config.toml
model = "image classifier"
dataset = "crops of objects in photos (Visual Genome)"
train_examples = 123503
image_size = 48
crop_scale_min = 0.5
horizontal_flip = true
color_jitter = 0.2
targets = ["object"]
num_classes = 300
arch = "vit"
norm = "rmsnorm"
norm_position = "pre"
activation = "swiglu"
mlp_ratio = 4
head_dim = 32
fused_qkv = true
bias = "all"
qk_norm = true
layer_scale_init = 0.01
parallel_block = false
inner_norm = false
patch_size = [6, 6]
layers = 8
width = 128
positions = "learned"
pooling = "attention"
label_smoothing = 0.1
loss = "cross_entropy"
init = "kaiming_normal"
residual_init = "none"
optimizer = "muon"
muon_scale = "match_rms_adamw"
lr = 0.002
momentum = 0.9
nesterov = true
orthogonalizer = "newton_schulz_5"
adamw_lr_other_params = 0.0029
steps = 33300
batch_size = 384
epochs = 103.5
lr_schedule = "linear"
final_lr_fraction = 0
warmup_steps = 990
weight_decay = 0.09
adamw_weight_decay_other_params = 0.05
Rows from block 4 of a small image classifier, named by matrix and row number. Rows with one number belong to one neuron. Each number is 500 + 40 x the weight over its row's rms, rounded and kept within 0 to 999. All counts start at 0. Numbers have three digits each.
After each neuron's rows are labels from the 100 images, of 14848, where the neuron reaches its largest size: "patch colour" is the nearest of a few named colours to the mean colour under the peak; "place" is the part of the image that holds the peak. Only what is clearly more common there than usual is listed. The data: crops of objects in photos (Visual Genome). In brackets: how many of the 100.
# gate: MLP gate (model.blocks.4.mlp.gate.weight, 512x128), inputs 0-42
# fc1: MLP up (model.blocks.4.mlp.fc1.weight, 512x128), inputs 0-42
# fc2: MLP down (model.blocks.4.mlp.fc2.weight, 128x512, transposed), outputs 0-42

gate.83:499518510388514534487558565497545469522578456520528439487459525524423502414554471481504467466467497530536460562513472495484471517
fc1.83:501446545486438482580540439500540480500514495504484517539482470452495538479438468534551404485527423485518522507490501461440519518
fc2.83:607509489495515533532491468523468399478435529510515538461558460464540441481492469531429500491510564549460518543426562487436452506
patch colour: pink (42); white (32)
place: bottom right (38)

gate.511:486597496488475628422481519507455430540501447473556484470463547518526534546484524528554529469469488503532541519510503494533509460
fc1.511:593477480484534501535521537522470536570552520497498449436489541516501491451519501524469502494501490496477502524475483472442448475
fc2.511:562446453553462515481529477488551506454559546479522473491529480495497529497483530463631473460497543505526482443492511476533546511
patch colour: grey (63)
place: top left (36)

gate.249:487558478499493449486543493521527556503543502558478476529456510516466439508498514516461483514517591508456519479509507529629453486
fc1.249:449500487485479503508570421412536509546477495534507500479485547515523554491554520559522499523507493530510571450491521485484493570
fc2.249:500421479549503570505520507493497490431521451485497525388485497526534496497403470510589443535468480497470458466443510483487492501
patch colour: brown (62)
place: top left (37); top right (34)

gate.19:511481489502520586453527511439582502543496494500432528590485511493527513519512520530466551482541480523372595526482501564477529480
fc1.19:434449513448501466550488503456558487537445474472525508510532481412423449537485547481469548476542521544447424507410507480503484461
fc2.19:432546507559512568471478481488516549511479493511494555503494562448484454486425493466490481491478491507474447508518475508510522594
patch colour: grey (60)
place: bottom right (44); bottom left (35)

gate.397:480465476511487503475553478551478465454529474473517498545475466480502481524477532507588490501492555523548532465498507498447489481
fc1.397:506503502526487536472468501452512443432527464512520475503466435464456572511555528477446579464493471488468449508393516544447486511
fc2.397:581546517479548452525417532537510523513563481487487446474520455493498455475488565494538516461483546504516534533616550521459412450
patch colour: brown (70)
place: top left (38); top right (36)

gate.136:531499430511398533510532532527544439479465547493573457515488442556475479457495471475477473567503532550578501549437521520505555502
fc1.136:485529590526458535502398530488484524525547481535543547518440538482400532555515514482477559483490539437459524418467544489476565514
fc2.136:523512500518552486518557448462490551476538504484486469507564471482571422460548503513536487532529483539449524523539478510484449523
patch colour: brown (66)
place: top left (34)

gate.28:499479438511431473368475529483485511388564492455484472487545444469493431488557561443494491517522559508494500492538426482523514491
fc1.28:500468440503487494429521454453490482472508493450502458491512482479516551501541445585541568431487506483443483489457507568527440511
fc2.28:531487572499422523530550470458490481528514531443422557422372500475491428526571461527553586475549523501559480500527479506462512519
patch colour: pink (29)
place: top centre (50)

gate.471:529541439464445540473478475499542576460464504526505500505513511485593503500498418463481437501547531478477536516468481478518461465
fc1.471:500414495525611494558534481447501478448477454524433522441490571474456549508473531489517444483509464517495486502549500505419416534
fc2.471:460437533460461479538554429485468470451545491528466423448545495481501428590481463524483545526471489496560517588459534471425586511
patch colour: brown (64)
place: top right (45)

gate.430:479460477585485547451554467516582496505489486402451427505515492541548426460530515475438528478471513430547543515514459505536470510
fc1.430:473515497457479549516523485526534485437559520444534475519497504390528463502486511514591566535495456551504534474471505526567467523
fc2.430:563491514541531484573520461487469573492572522514586459467531514443472483492517405521450473577485451528541519580468506437457500488
patch colour: white (25)
place: top right (44)

gate.215:534545406504507582480472509486489437530523500521502510567588567485565464501504527499548465471518504526571462517507495499503499436
fc1.215:451475473468481517524467580480440525495498535485457475555473431509496513491457504477543456496470512595444447494629478566528445507
fc2.215:433459467499572503548412544554491455482412491480434542509453554491480517511506442575402481537488514451525471453486532584519568467
patch colour: grey (63)
place: bottom right (35); bottom centre (30)

gate.77:505482514500530547527432440473506493480558528491492504483510522525461459491486457508541525473503541548498462570546496465531512480
fc1.77:518448549505514459566518501493444476474524511533520529522467550512512489457570518567459516454489457399462521482480572467470368475
fc2.77:481427494450442491515471485555529465484456499479465494567506541461508468530469434479455555547529424559535470516469592403537489438
patch colour: pink (25)
place: bottom left (38)