A small image classifier, trained from scratch: batches of 384.
Rows from block 2 of a small image classifier, named by matrix and row number. Rows with one number belong to one neuron. Each number is 128 + 32 x the weight over its row's rms, rounded and kept within 0 to 255. All counts start at 0. Numbers have three digits each.
After each neuron's rows are labels from the 100 images, of 14848, where the neuron reaches its largest size: "patch colour" is the nearest of a few named colours to the mean colour under the peak. Only what is clearly more common there than usual is listed. The data: crops of objects in photos (Visual Genome).
# gate: MLP gate (model.blocks.2.mlp.gate.weight, 512x128), inputs 0-127
# fc1: MLP up (model.blocks.2.mlp.fc1.weight, 512x128), inputs 0-127
# fc2: MLP down (model.blocks.2.mlp.fc2.weight, 128x512, transposed), outputs 0-127

gate.404:133103155180157143142115136166152186083113122155064156184134109108099181120127161098118126118148110122107181105124142159097108109194147112118145104166116189115113135105121095081110138101155021129120156109145083162178189111146079147103079128116071145114202067080151131081111120125110127142184156130117111186136154099050154131109146179101192147092095142101136140127139117133144148127163
fc1.404:089146167148169166088169123132165116141159120135082132123176067117121187127132185112169171126118089131108137147128098136097153073140112128084119125130092161035145157140131073080147132111108099104177100136088106148153102089194147168083153170124158096145166109141142094187121132150092147184143167103139116139139139088131143130126114074188152184161092175164093164174110151086166187110169
fc2.404:068137070128111156134087133194124132085078107128170119094110189115139088171142082163097113133128159112087122158128142132123197187169116113161166141108110086111103112086146164168145113132111152107116137141126127093098165141069099134157131147125070138115069129171141111037101089142158177112100097140135114138126126152171077140110139192135136078113163089138106203067163139155075080157147
patch colour: brown

gate.365:141169122095169198115150151080158140184144110152162151106104123216158168152119130131086086123097093108114115110107134064075087080108148108139110153130113160145148152159113141123086120144065210103077092143174141112178065115151087121088128131130150132156170123100095124130103150160122180080049083126144095148132132148123138139105087106125112143145120143156102186111147086113205189113113
fc1.365:072106107105129189107154096169096128111106087116130104114146071200114150190171160059125143117084192103165135198148103185107100094150110110122145090101141153114153128145133111123137051141113108135156140131079105134172142115167131070096077142113186124143117112096050079094119157143098105129195154118148042141152107120120149138158132125121107125094155143141189174094126114146129084100126
fc2.365:080128151132056125185071150159099179117100092169155123132125145129139161081143133180143134164167124217151148146126094079178143143161121121191124161127156106081106142065103092118172193125143090103157128143136098195070114170083130170098158122148146125131113148182110138161123101104123104138113146158129157145106086104085041156067139101111132138117101117136123110165137149097063149150088
patch colour: white; pink

gate.439:104150130152195196168162191123101105157109117153073113111084092132128102141129178117141155116127119114114111161170165148167139106162095145144109132187149105177068103153159113117075155085140122132120060078134174154062082131203152129128090114131203102081091171110151090106182170122112122146158194082112102140121099083141087150135108125153079088103108114159132151128143132127141070141133
fc1.439:149107132118050120119135103099176139072157124134172165114114167124124158142157183111103151160156120125159113080100147160168176149115143107105120125077217125117172185153133127101107107165118164114106207185089095094101149142102145148105108123127059141160121128096101116144079141179159147097071071168113159122110112136103202092129186151120143136157143156101140109070142114150146215140136
fc2.439:111144118129181065165155187144162103167111166122090101124084074139128090142140135146151127104127120109138114165161167100161108114078144137183146120198122140160098083108159097111092138073113108120154045080134095144082095130194122150112087132117214102071155132129088158159176151077095113141163175093105098135126133092105084163146050103104079095094126126131127083154138147105124097144112
patch colour: grey

gate.13:172091185139194125087093160141141115159151134107101067134130146104122140167155159085070161204151087150106149196122108106150116158118151138095102160093167167141113158135133118101131116144083196057129132109115107109073111097095156134125112097142092117096095118101129146149136117127115117124187119109172083144124186144116120154102130092172134129056098128150169096139112150131233213123136
fc1.13:156085150156132064135126188137155187142136133116073148149148122148089097100134166117150204140118107157181124164139185178136132135128134123141082103149158092138090117086041099107101160126096149208132132158125108135138165142200147129124133126123100125129180100079123120083193151125146120149135179128143144131130112141104145095070165184108175133173146112143046086184138118097147186101102
fc2.13:105150115109109094134105148153163174138091069170170081100121101180126134143083058076166037110140126149107134070107080117144070124063160171123141109084152144144127138109103112162075125110131147126112061132140076109139206111126077126056131131104156127096066116161106127150054136109159121118156058131125159112090116131151137159094110092139132157107117153150122129077109128121128130099071
patch colour: white

gate.299:104139177111092119161120113094118104140143185156103158103064077088209101108164133119151115097159121151134142154162110109162129119090081105079108129090105164154123147192075102148155191131164163119130174121209168141111120096131134089061103104146098118145165169130157105144087156115065110106118124162180137118137074118086167146088135141072151132122064143130124180151121139111199080154130
fc1.299:144152129105090159150132112092091099174138145119146166057076156160123131124103141124129155118086112073169084078146145126101124122142122160044117148161088122106131107145125115102158147099188090122085125132134135111115086111103101127135154198081108124093091152126160074160110162149127145137132191132119166075150140109132129150152155117142133035080094090118034148065139171038121116155147
fc2.299:165092148155146173124088185087144111130003123109118134143127130107122118163116115158113125097135152143179121154147147136160131132176149131138138144109122097162110133194160141157071106141138106131175124088102117145129144105170132171144079084183145110185122196127131141071138116138092146072163095152154071155117114150133094054094141109077127177151124134181153099181083087177067154151130
patch colour: brown; black

gate.163:163142128113125196122108107100149061165117170135025139041110117092119122114072138134121132104104144121083079138122148120116139131207117130097051153118080041095098119126086136163163139121118117126117150176191161105164110133119133123085133088098140068132089165154128113121150106164170125094139178079141139111087081150107130115150175161144131110160166087132124073146136128109179103119129
fc1.163:132136086144166138064091117159139142139117165125153165178157117135120117165108107102135112137112178144199158105166191166077077171109142132164145091146167161221184097171183159146139115118134123155131085054111122118167147159173136111141143171108119220107215123139159134117118123149179118157104099128094097127096122112086072078121128101091135153075106145112116161154130142145137128103108
fc2.163:109109157131152150209183115186125123115100092182136104119128098130143109125166150166188187168173125088128142138111107078102166113150108079123139119134136153089103181151061111082108109134140206142146126178106107188062151081099111187186104070148059103116132133124138093140108086084083165127099115150175146135142143138099114170116100089133142128130102066126128106087127109121072105113137
patch colour: grey

gate.196:150126152093129151105131171042132118182148101123150127199114133138109121102139097097199124158101068125108134224147149115106157085134137117104129118064109076125126151145107181112105138159113074096110152138177083136087148110122094105129125138120148110127111162156143158159103119131160105181110076063168121172162103038136088106082100146149161160125093106162113083147084124143113098160058
fc1.196:118154155152164103139101125123076106102156158092156123080127078184187160147085210129171128098142106078111171198106168142167102106131140107141129176093115147117074145116148157123181112130075113076167145190157176088107155162114185144135146139107104104115160121084097108123114170100170110125161146141166140129140145154086103155156128128116155165083124094170160131151169042145157094196131
fc2.196:170150114201160119139163128160107095120073155121116149116139089103124122141134082196153108132165192128109075118127131122131123157102098178123090123203158176112171096148111060117108115100137192173084156082109096127122133100114146186105156095130107151111141126149104098089142192131082089134141153167093129157063152176095187133173145177139085115156130120103145087152170101143091100067090
patch colour: green

gate.248:147131093121145156181143130122129153120142024148139192162132099123093202102136141129118175135136239160084118135140149107107157134143126128099155127116126114158134091118098094136160082191133088123126175146096101103064095117163150068067127109128127090123166127135085117092138146172126137172043108148147122200089112111124084133141169165172154153131128123150121147171107103099159092132175
fc1.248:111113111181106101184116181096066059114180095113150118131167087129054198104158113145136153111129163155054108192127127132161146061151178160120145096112143063190164142123121092143180154167152065195119158105123106117112161119122161089161128105125131108144104157105097078115140088102115055142129164151154158106135115116195141111161136148102143100147118153141152132108132116141160125170151
fc2.248:121150108092132169116113088128149111150136124129096145171150149094104122129103132151138105173153181127223171089120157112073105109111093160107139200137110152155161079187124127153128138114136197065085186117208154121159154133159149091135143070120072154181122137104098158122110179166150077108157143092072133102189157144149135145161159123115153154172146092140120107149111165175071110121085
patch colour: blue

gate.131:114125173166132113085113087067164083105096192176161072120157067188122126127097126128156147112066135153123147110150126163146110155151158161114081102135136170125130093128153168103140171184131112075138171119107152112166198156093111134063120138094146130181107126126135164122111059174141113133152105145109108135111038115164144061132139115101146114123087116134069212123108113146173101140147
fc1.131:182101139086038113104157119088136139195117118142179087184090166136156084136133092141110137121095100159116102102138150128117096097101167160148085115054133092139116135097152142146177114147106159166141207065117165148122131111131137126215125126150107113092104199172139153107166145125198092098164129134142097076140099129179127111121144124123086143074133118156120167153121126154158194081128
fc2.131:140124128183168126206137195113171171086139132090064148131104162126120098096106151106109065198160161119126084128141099081113152136173074133131121073127100185119117127120130072117132069106085125128133068152152129070109079115159147119123109161140189142078130133107127080131156123126107106104067146113129148120116157147205086177137103175093120113102103148150144134105157131162078131176191
patch colour: orange

gate.348:120141118118116073115108095178130113099123104151117111118056121138122089148096137124137121190119130118179122155144153111121060174096121162146116076137095133125154068106172161141128111138135115211086057155075129108164144092157146114129139151144114181143060155122192149137130127120149078151228134099143145055086156178108111098117130100175133131115062166087172102119147106170107161111106
fc1.348:118107096095127128116107107114160093114136137154149127079120126208096117127145087053091077083082104177115174153150109073129117157163092145157085133172144135151170148155169163128156106149154139122160142140148161090134090150123124121099141185150138186142102074151114163139167143167144072163220146114148129028149139127126106062123135154106114128171135190123071180171125151121095118129158
fc2.348:140113141144108131161085094175138146116100096144078125087094140110111135195119094125139175151097162090143117097125082151190164126134107116137150098115110049085070080089119129137150130116094132184118112123124201080167136105095137209062085116122144090126119152090127064140104138108123156085065171115126103137098126111201163141164146106169168116079116139114109186106154081142116121191150
patch colour: orange; yellow

gate.172:117085103134112186128076100096150106165081092132205090133106155149132118112086182117137102149124096142108156126161102080161131147096116118189099154167172212162109120171147139132108113071144113130117143158125185134161096127153099156146169164146133150113103138124156121119134167115137134113210095132088123060135132167152136153085112167096132094101052167164095046164169089173092146107143
fc1.172:131171082137126090109129096094147087114081065102109114156143097183134142142114150161109121132130162111178133117129099093066094115114159103151165136126104176159133118052097149089167156143132113130142196148162152133171117074113068097134094180099161173155118082181152146085132131133106087085173056156140116012150114092140130115126104089095096116124122154107139155113119132187174145170138
fc2.172:154085180107119110118172073116137110110180153051144122126154119083128119153139078141104199041136193136123129175131116193154111145100047131097165095106146037093147151120158135155144109125128173098179090141134131102087110152128130081097111136111099084089181127077107086148126134192128142124083137156172124148138138105159098079114126159118175131134092121100083112120077132107155142145127
patch colour: orange; pink

gate.475:185067126148139134132126148108109110069134105150096138045120106123142121122137129093216108145125124146109094140088132100061105137134102203040140088155159151147150106133118083119147153204104063119153143152144049136139116149146171161121198163102135124127158133177124173071121083151083124108142152188152120069187151133120142192137092099144094112125119126134112139151137120151105140151145
fc1.475:186114092125140173152169176172189097123139102092167061089177170156165071145147117086129135099120161215160122095123140082106139141106146136109107139115125132176104081135116110158176126226078139169136123115137127161097149152136141132148155165134109176106104133092100174092164109157110110061143109078118073083138112135133169170139083116117181100088121160121125140106162164078164131159127
fc2.475:165156156131118165107128104165109155154117166168137116137109122071063134162116154175076133120111037030106132123120105174164133104136079109164130179121145111103170162124162118102071180061146146126133126104073086123153148164117072152123130123167123078180192089188155082161119149147146125154124165133122162181108105142110103089142117145160128144139149086113093119146096154194091129123101
patch colour: pink

gate.251:091141113094112098099121157089121107118123056144124123214191121139139146166139112135154146086114139155129098168160112107121113091113104125115150127078159109118066085081053088122111119098139164140154141183123141135139144126143199157167093132159157088158111090114149115135167073199150092124207089166166130150096154164091182092136119102119109117197079103088117117165186098157090103126123
fc1.251:129159137143152151159129094192151144120139098126073143088105100075124108077169092107119084154156078145102192135137105130141118141170102135184128147128096146138122117092176168078093162133109124137140129094121121113122144155116081094082168160075085176120074167139076093145130193061071124086152141146070150162210156100125148105135141182148123121126136133197107064126071117141130178135108
fc2.251:153083140117107161098145145082133095076148125138179114157176150145105146214086157157154142101079157150178063122141142136127127116187128137107123128134108126105118117102097111141144089124136146077108133154158108146159122099146198167197088097169168100107153089118066153132182074185185125138116106137174133117068099142133146159140116074104129138149121143050110073140174116121105051161146
patch colour: grey

gate.474:130140162135182032133129118134088055140123129136128137158136132174126130099088113159178132083151139178146146099136140157096126130083113095113144163167138111113082075139095137066168205107112153177148095135091132160211121127124105104072092167128085141117087095101115099093100104075106205124126155157170103147205156128096164126135125137132142108093108146106106170163091156083144164095151
fc1.474:131127146131149150166152127166093000097129117133187161136096139167108156133163119145092092111129112102118123073157141103154144140077140167165138123160128167187133142137151140128114188159143065127146145139102092158107112128112109142121140158128177082118165190136120111126110086091137166117190122175114118142155100106114123147117178133114135162125083114120101209110126063095113050135140
fc2.474:104148149120140193068128086153120191171171169160177168150124129135152116030125141094149153110133081127105122130167160113159137126106076113141087124130105111135116148168141134123065159165172186194178148139144123135105122066064122127099114118087118095128164148054148107126214160088123147108141085103100110115076096108113079082157115149170104133109122106092105154187148129103144132150125
patch colour: red

gate.83:078173099148168113169129100181158114150082169172055126077134096155059105167153118134109121113102138155158139090137184123135074123152134128118113178125140112146149107121169103169157110130173067150098080099146172152157105137128107106176054106102166085151146095106111119137116064178132147066154078116128136085073100091166113164113108167092195118121064112132106165165152129146124155136139
fc1.83:115025158192079128126130086128123163113097149128173083079104076097086119171117086131159128138126090136172079126122155136143166105177110140115122167104136132144115119123161116189154119140113120135100140125132152124134172131155151088133095058167156092085137151081127118106070129092126083178074102110114143162160155183177144161082126145109121107113072082128117209084137163067087155135106
fc2.83:092175082062149088142149176121128087149200130154080142141157163125182075063132135106107135119084201086107162115087088103110150161164166150140178091174127106157135124148128109048114126147113110130173107153132148118154101127113127151102116181118106183190149130186125108147197166159168121053152173145129130118107096099123153107154152147142149152154150132169169186148131082156129114147125
patch colour: grey

gate.11:152199096092117154122165126135163117127123093134148094130085079115133167140126156149120162174110142135190137033104055119135124110118173125133112129131075081137098137113121098102074125140065128093128092177080172068121113171158116181145153128137133142144090155099131107099094086173116065101169119091137157173078120104144063184169153131133120151124103098120107173168109143111121130208169
fc1.11:117060128064129140118096093081111117029141128159105163115208110124128094119102140082160089163150112123140093167094111118191112140178129165136102109168139137125059131155128123105117137156191104189087200117174133147109122099165132148159157142107118135070140128126120135152133136189148133116116136156168150080140139140114143126122151167128156121183219121161193094091120133122118129052122
fc2.11:106142096159160038159200125139121149080095115091118114125142105138149106156158082082069156168104104147113146112129111109096140148191148181142163151133160088122142101142100065104187142109118161121177083065087143158158095187093176155166131139110132156099114073126117134129152126105169117151149134055075141097149179110095092150132124043112124085129136137108127170132094156152139166180140
patch colour: grey; pink

gate.488:124151158186098148097149104056167088120081084134119107092121127148128150128175124128181137137045101141060125132148153189116169127062157067129119130144115103102107130141099136097107209157105068136091095075111112160130151066125133102084107153134097173091168186110116104066068121172113139183171109102158124136113159138132117117133145172128118138138117139112136153069102117133074173091138
fc1.488:127161115143145111095151049167113120061105116118118155086138154112144174112120105074152085122134099072155139140103159155093112112105133078123066140147142083111088096151119113125159087113128143170132139130101042219140117161152149122074113145118132168145096074134157078112111125086149197129086166204106097114155135133085146102154183127129115097125117098142137192112122132107164071067083
fc2.488:131154133159135082152117144127075163130145160118126219154131127149152098163170125136104119106110096120207148155163121125168198194150109115147127100102166122125079137059096162135152092161127150098144109118127058104105088113105143117134105099110137096103180179139180152180150116128112113135067066123148131119111106103111139125129108146150120107126105097146000146153173108158184113101087
patch colour: black

gate.228:139121100103152141199121112145104148102133069147110150125157110136160104115113165160146141141088119117090153132199109114201139092157129127062128166130132179097131158139113131140115151138141132167157128156077119198193082091094098077107128096125145201123157111103113103155177168160098115129140138084141145054157105126114078162048163164122101096150114101147058120109133132220170143132105
fc1.228:123122111148082069124098196100146169104129111105145110127112161090106151126150098135141133084123119129111088192091203100116096121172157140161087114078092102143140160088156114113156038092123165165163147096167138079115214166158105120159149138093160117126147156141124121117133138157166164120157172181140131120164085173131103127160170133076126087122041126168079179132169130158137129115175
fc2.228:133095161103175077145168095105162096162091143179123133113139116183177112112103155130099127145161109180142134100141086121094112078087095136162168134159082129125120130104114102133101152150143120076112108129156081137097068142112164145112099107149080120139111119116109093123131145036135092177128122106079117119099128104085209115123085077187113181120210119144168124083059114094068178140156
patch colour: pink

gate.284:116079085119134097076159141109129095137163107112100074154118125096207180156210190119111105133134126094185133070105096132078073127189071088102100100152136146144167098100121112119099143155122156174132119086108066164108093130114153123157144159129111101120141123155159104144098137156105095164120088135146156106115091103129153146099109092179126173193138145139149103118118079072045136188143
fc1.284:126123148136096103125168102080120101201126135154121046143131134120150145139135153143151107160154123153155134175094156146105079153124117073110103121182119144151122081166130082117124173198141157191161164126160085138163080168143128161095177138164130065149168102141129113127105147091098141156141143149149174085149090154114135150095094092175153175151119104180158093157109066090022164099138
fc2.284:112176100138135083194125166139107162136093153091078144064127147147082120136057063109160149118143148098082118127123143134146173146160132140120122155107103133088160060156135148135051069144113114058146090186108072107159112154141077118153110130054158147184133092118112154143103109104105127184127136171148117155160159153099158091146152153106127118125070113132147080196178154160139106100108
patch colour: white

gate.311:118104160137158113200096111129112131133161131173181156081159112145150137189175153126117116146154121096152137112094069128182161166136153108168158109137071106083119156168134115102145081118121131138125118186168124123110171150170075109170146109149132099147072071142131111200136159170100145126133143129178133061150144076173094133120131120108157142073057160128146147122123136075101103036067
fc1.311:184156126132116133112136105117158150165149125120114111086202172191142132118160094140168122107123098114083173108105134178141134087128129139147126157173134153072136116110133189112083104149128168141116158102111119091129111138125084184110139157106106137152123176105107173109145092115131165079063123180082132190078167168100194089157147221152065133103144167111148137098141166078078129186149
fc2.311:163099152142146193170095120147137134107169081144212204093147107134157149176107146108102133143141091103152129136099085108158124137094143101142091097164165106083153156092074130126131049116090111143119106175140154127120196114150083116179147094140080140144071103141077095202134129175130145147158146146171121089146180107055073147100112129110154140114099144112159132123140121070158108082165
patch colour: pink

gate.397:112135117111106161107137136196133097181072108157177146185142138149126165172109170183158160122143080144114162131122131113143143196116187179118098151120102189146097031119078135131112156114074135124138128156095097135148143060145069097122158117119169036136105178104101139137134135085149116118164066162132121147135091139123123167093146092138165162166139139154156134162162152091167139071110
fc1.397:186162115118081119130139118094108110184093170098145146148097132189118140123147184088111160170089080140109126113107104161112098172118144105117111096108183089096127057133064160105129185104156116134109133086141104074043098113142122168124088077118145145144130125152142124133127162094154172049102084157137168182112137136079141068131153156120149131095124105131145053116164094105073096182109
fc2.397:141132154178127161133101123128140092120183120152097126118125105128071132096133119133119087138134144179164159126150132123111106133093084060105042146131133110136111133135168102095103164182145048091081121166144103078179211188072134139109098119149132079166080137169125134102105092130105163137112141166129135085155047161151170189190130124181105084176135124130125113114084131091153129130089
patch colour: red

gate.323:136151122118109116147142154130150203129118166123081137125150114209098173143207142120169127163137146105136142134129055130166139124156098130146145056095140120127109121093100114114150010173099131141103088124075133157099098089137194130094122092129118105151132184137082108170124142148089146130093136106142083220114104076152145095214112106158119140107115131126162142103150091157103113102114
fc1.323:149101164188182133095123103114159175075115099128108169127136135158083119179163133164131122134127149144067095156101131129169108105095176135164145133131148163163089179153099137136135133188095073129111170084068129118155095140134084122101112175142140105080167112145087154078127180137102159160132191115114171099054155123071177157109147169136152211078103123081185148122123136145142157134158
fc2.323:146169118147048133214134173159106156136155164142120112132123101159170105127110168124139093162120068109190128117183094152151162118096138085168083128109105070085144122158128110090145115104087168110129172132141152116143143113163181119107148094117064100165115201111135107171137104090058119120102102099140084161158090155126104103178076110155069124167169102144131139106175099183108128085154
patch colour: cyan

gate.76:116084140152157193106150136065104111072076137140115132146136115090108168125135149177051083122162145133135202108094118142115119198085130131165088116132103111193111117117114125158152143073125081147104129150108168124076081124173096161165120070127181137159094206151104113174122094113126121143086061125155121110125182090126104149170138151157177130158107169163105171107094116111127127097073
fc1.76:129158096145102102138156106171154135161103123136083091109175048058163147097123109116062125062103116170066097113134138090087125058159086118141136123125157149131107081145120109179115147119119164099132117068114122120149122098112145116084091105195099186144099128136168146122143132104104123195101182076109093162112111160137107100088152158076082095084123100178088090108128130198120092141136
fc2.76:127133149100144145112127179091131162121121070052187148156085159131098090162125150113188114156101169079144124130128095153149103154122159118133174094140140091106128150146133138141146062115126167161106148184123114177129137152129141096173156133085103083121174092105098079082100104138118089121151115181069148069115178125140130161147170088164152153183096145098211057148168103071124159091140
patch colour: pink

gate.146:093115136078112170098121166126134130106105074134197173160106177083123143135134075126124113086116080117128146122113079115124090124192124137151096096127146197186120095114170147138111140124119086180133152176096174094135047117162115144192117174151162130082134140110146123085138122108109112106145088142098108111127124137067135197146143084131169079135065164058166046135118132154099100138114
fc1.146:120122186154180048106108078100067100071098094112119139101162133115086106097131091128134097152044138135122162169136128151169129119135123122111148124128183179172093164111187139143146144157107132125166168164131126136086123110149076174166136163105187135148044129078143071139147083176112116132154102152138138147114179156131117154122165141136091164106119110151142048182129064134167134130099
fc2.146:095111126133086138158153132149082144123201097115090130164155148096120108153146143075111168107138074155100088115172121103120095150143124114124140094077174105147189106095053122069124171130197155119136085121174105069141106130127138038081164108124067149118143154137150169137131187108155126066152146071167089146115097139170128148090080117134149108177122113126129077110096192123089120148114
patch colour: green

gate.106:106138100107112131114078144147127000121086133173102137176127143117150130135114161118168080130141119143128133120195148119126138172131110117129176172093172094126130110125126117077086118117138132129165162139079100084187084116107107148157094096118141113159153156104163096120159163115118184095193124135146095183108135144137104110142135119115150121097081087122175149121141104095191057206129
fc1.106:134115088132158118109072151127129221128090151149167116134070116088130157168114104115142085151113088111102093121156181091101122098126150102135116136130173017112159116089141125082115121153159112236152160128128106113089119135071134122141159085089124135149152160105191104131152139103169097149100139160133107119144147166135086114144184070157136101142162102160179115139119119113172046170126
fc2.106:133145090144176137210176141134177079103138134127148135073174141104130143088110071146078148111096174119132149074153133146092134164126233124139141117139145105109096088095175089112155146067128117182145142123138128133195149141178155139107135141151177157125118103127123144195066143146112156095204108085149139066150163123119173125155120092158101131128191181122175156115109135144107120156102
patch colour: red

gate.60:134136104128159082158156154049113135139091092077153124139146155166069126113175134111179131137069122087185173141100110125161179121111075149101087170123089148122151153126154084088138170096168107152170080123133153101096128186080161100141106139131136113176163124156116109148120157115140121143166152060183120200112163075180153086089081078168151112088095158150165084126123119160126157103115
fc1.60:112185134093133052053110152154169092139163095146101140163079130144159168102211109084124084167156114117154094088121143076089164058135138127117156154116151144149141163079106063126141128089117134080114127130131180151148115125151143162147100156078079108138137146127187111100174139140066111111137117120110075089201152133091165129171166135103137139104068129110161138108103190143079146138121
fc2.60:125124177151105096113106152163116151083156135148059111128143092057091132155073145185067135173139091139128102155127140171093089172154139136159131101125167125136102062148167197151136163176136158168088111152142140166145117108134109067165133123162124136089114138104148157175112098128147105192104119152070179180079066129119093123119142145149105055119128112096087173167164079145177125156136
patch colour: black

gate.310:168075150145150114125177135115152097167152144101122116093106193068127175135134082115156101131142125122148134098162103092155122138074142164116123172135116179153092115176154150161160088196097109100096156085092162135151157074062066099176120102115102113148107169108106192132126241144103120103139083057139118122157136108168134078139152163113133137122171133098094155110148124097133141088073
fc1.310:136127159167100133117175166103160155155110108123106144154137119198125186109127153122120159118069092121100114121127128064025168158080140130206113138157147118132098200155090117136144071123152094132186098141141110087105145171100121159174110153144120125146105125122157144124123058054165149074076109150118124172135073073128152176112075146140145112129101139127177113081162149158113094156154
fc2.310:143094085127149111112152149142115207192128126134111106099109139218088149169132056158094121117145106116129126108160129112107121112144081157130174160090131139125105112032126137204068087148098168104072164091116106138141137121132047143189160104134106101162108128158149117101139158178149146140114128076166112079162163153096167098123108146124164117069158150076099134114138171103100133102095
patch colour: brown

gate.70:132171163118143120138145135081150255102101126145095166088109139118104149149141155132111135120096111157181152130177110130169091133175135085078153118133120090134119131107127119127160085143108111146123108101065135066063135159129184117144123133129125117114145160064146162109109127181117111169056148093153151149156055074116094166101173137193126145111143161122098142150129122157110127164139
fc1.70:130079126107153103129126159172138171089166120100096129148125124182120146105160165059145119134111099138092166107130138158160088047159147085113160104150175160184180114097131138141176125188150111097087070079093093060130101137101165136116075116129084158126102049157111121092128100148105178176052125106158123147104119129075109103128119092106127107146133164107161117187120161071105137091147
fc2.70:133134165155111147139156154107172060100129095147133129069125151081089154195129140138123111096171074149158122147179134134138068128135160108095119107070155122142074112132034094107156133074111122132125097065107123069165151131144156106136091128183190143115151191086103158186146139144109153104183096120185152084128092112126109116093127160122100130167192177092134105138179118146141131175112
patch colour: cyan

gate.111:183122121128120106174134117158099110128184122185171126129077116130139159149122095156107093129125129178125175129206159099129132160127142108111130191160140166085116110127163140169124080120157100116136185155113131073132123117067157131154183127163069127110112148085154162123095146084128013119175192139133154095092154073147121129078099160154164174134100141075164087146134083148134144176118
fc1.111:091131167108136116134129100162155137088085155111116087156098133099124157140150084117142159106130108078080187171164170102133188119149108146112080120132127135123082132145127116146137192130109115082140137159230103078087144153092129157141106135125064133164146135148136155159123114135088174120051118152183090164102106113094174224158112089150115109143141098124109145088157153131105226130174
fc2.111:162167117123140099106132156076112132185142131121096153140167072082133095045120172168133118205192087098116108149113098074127113068121149110089090130111152143174154103194127119106149144140110171089159075105101117158086192169189116076141133099152142111143138107107102136137143111094166161171099082140060107108136126217115101071153091132138125114140168137140131082132126125119096097122149
patch colour: orange; yellow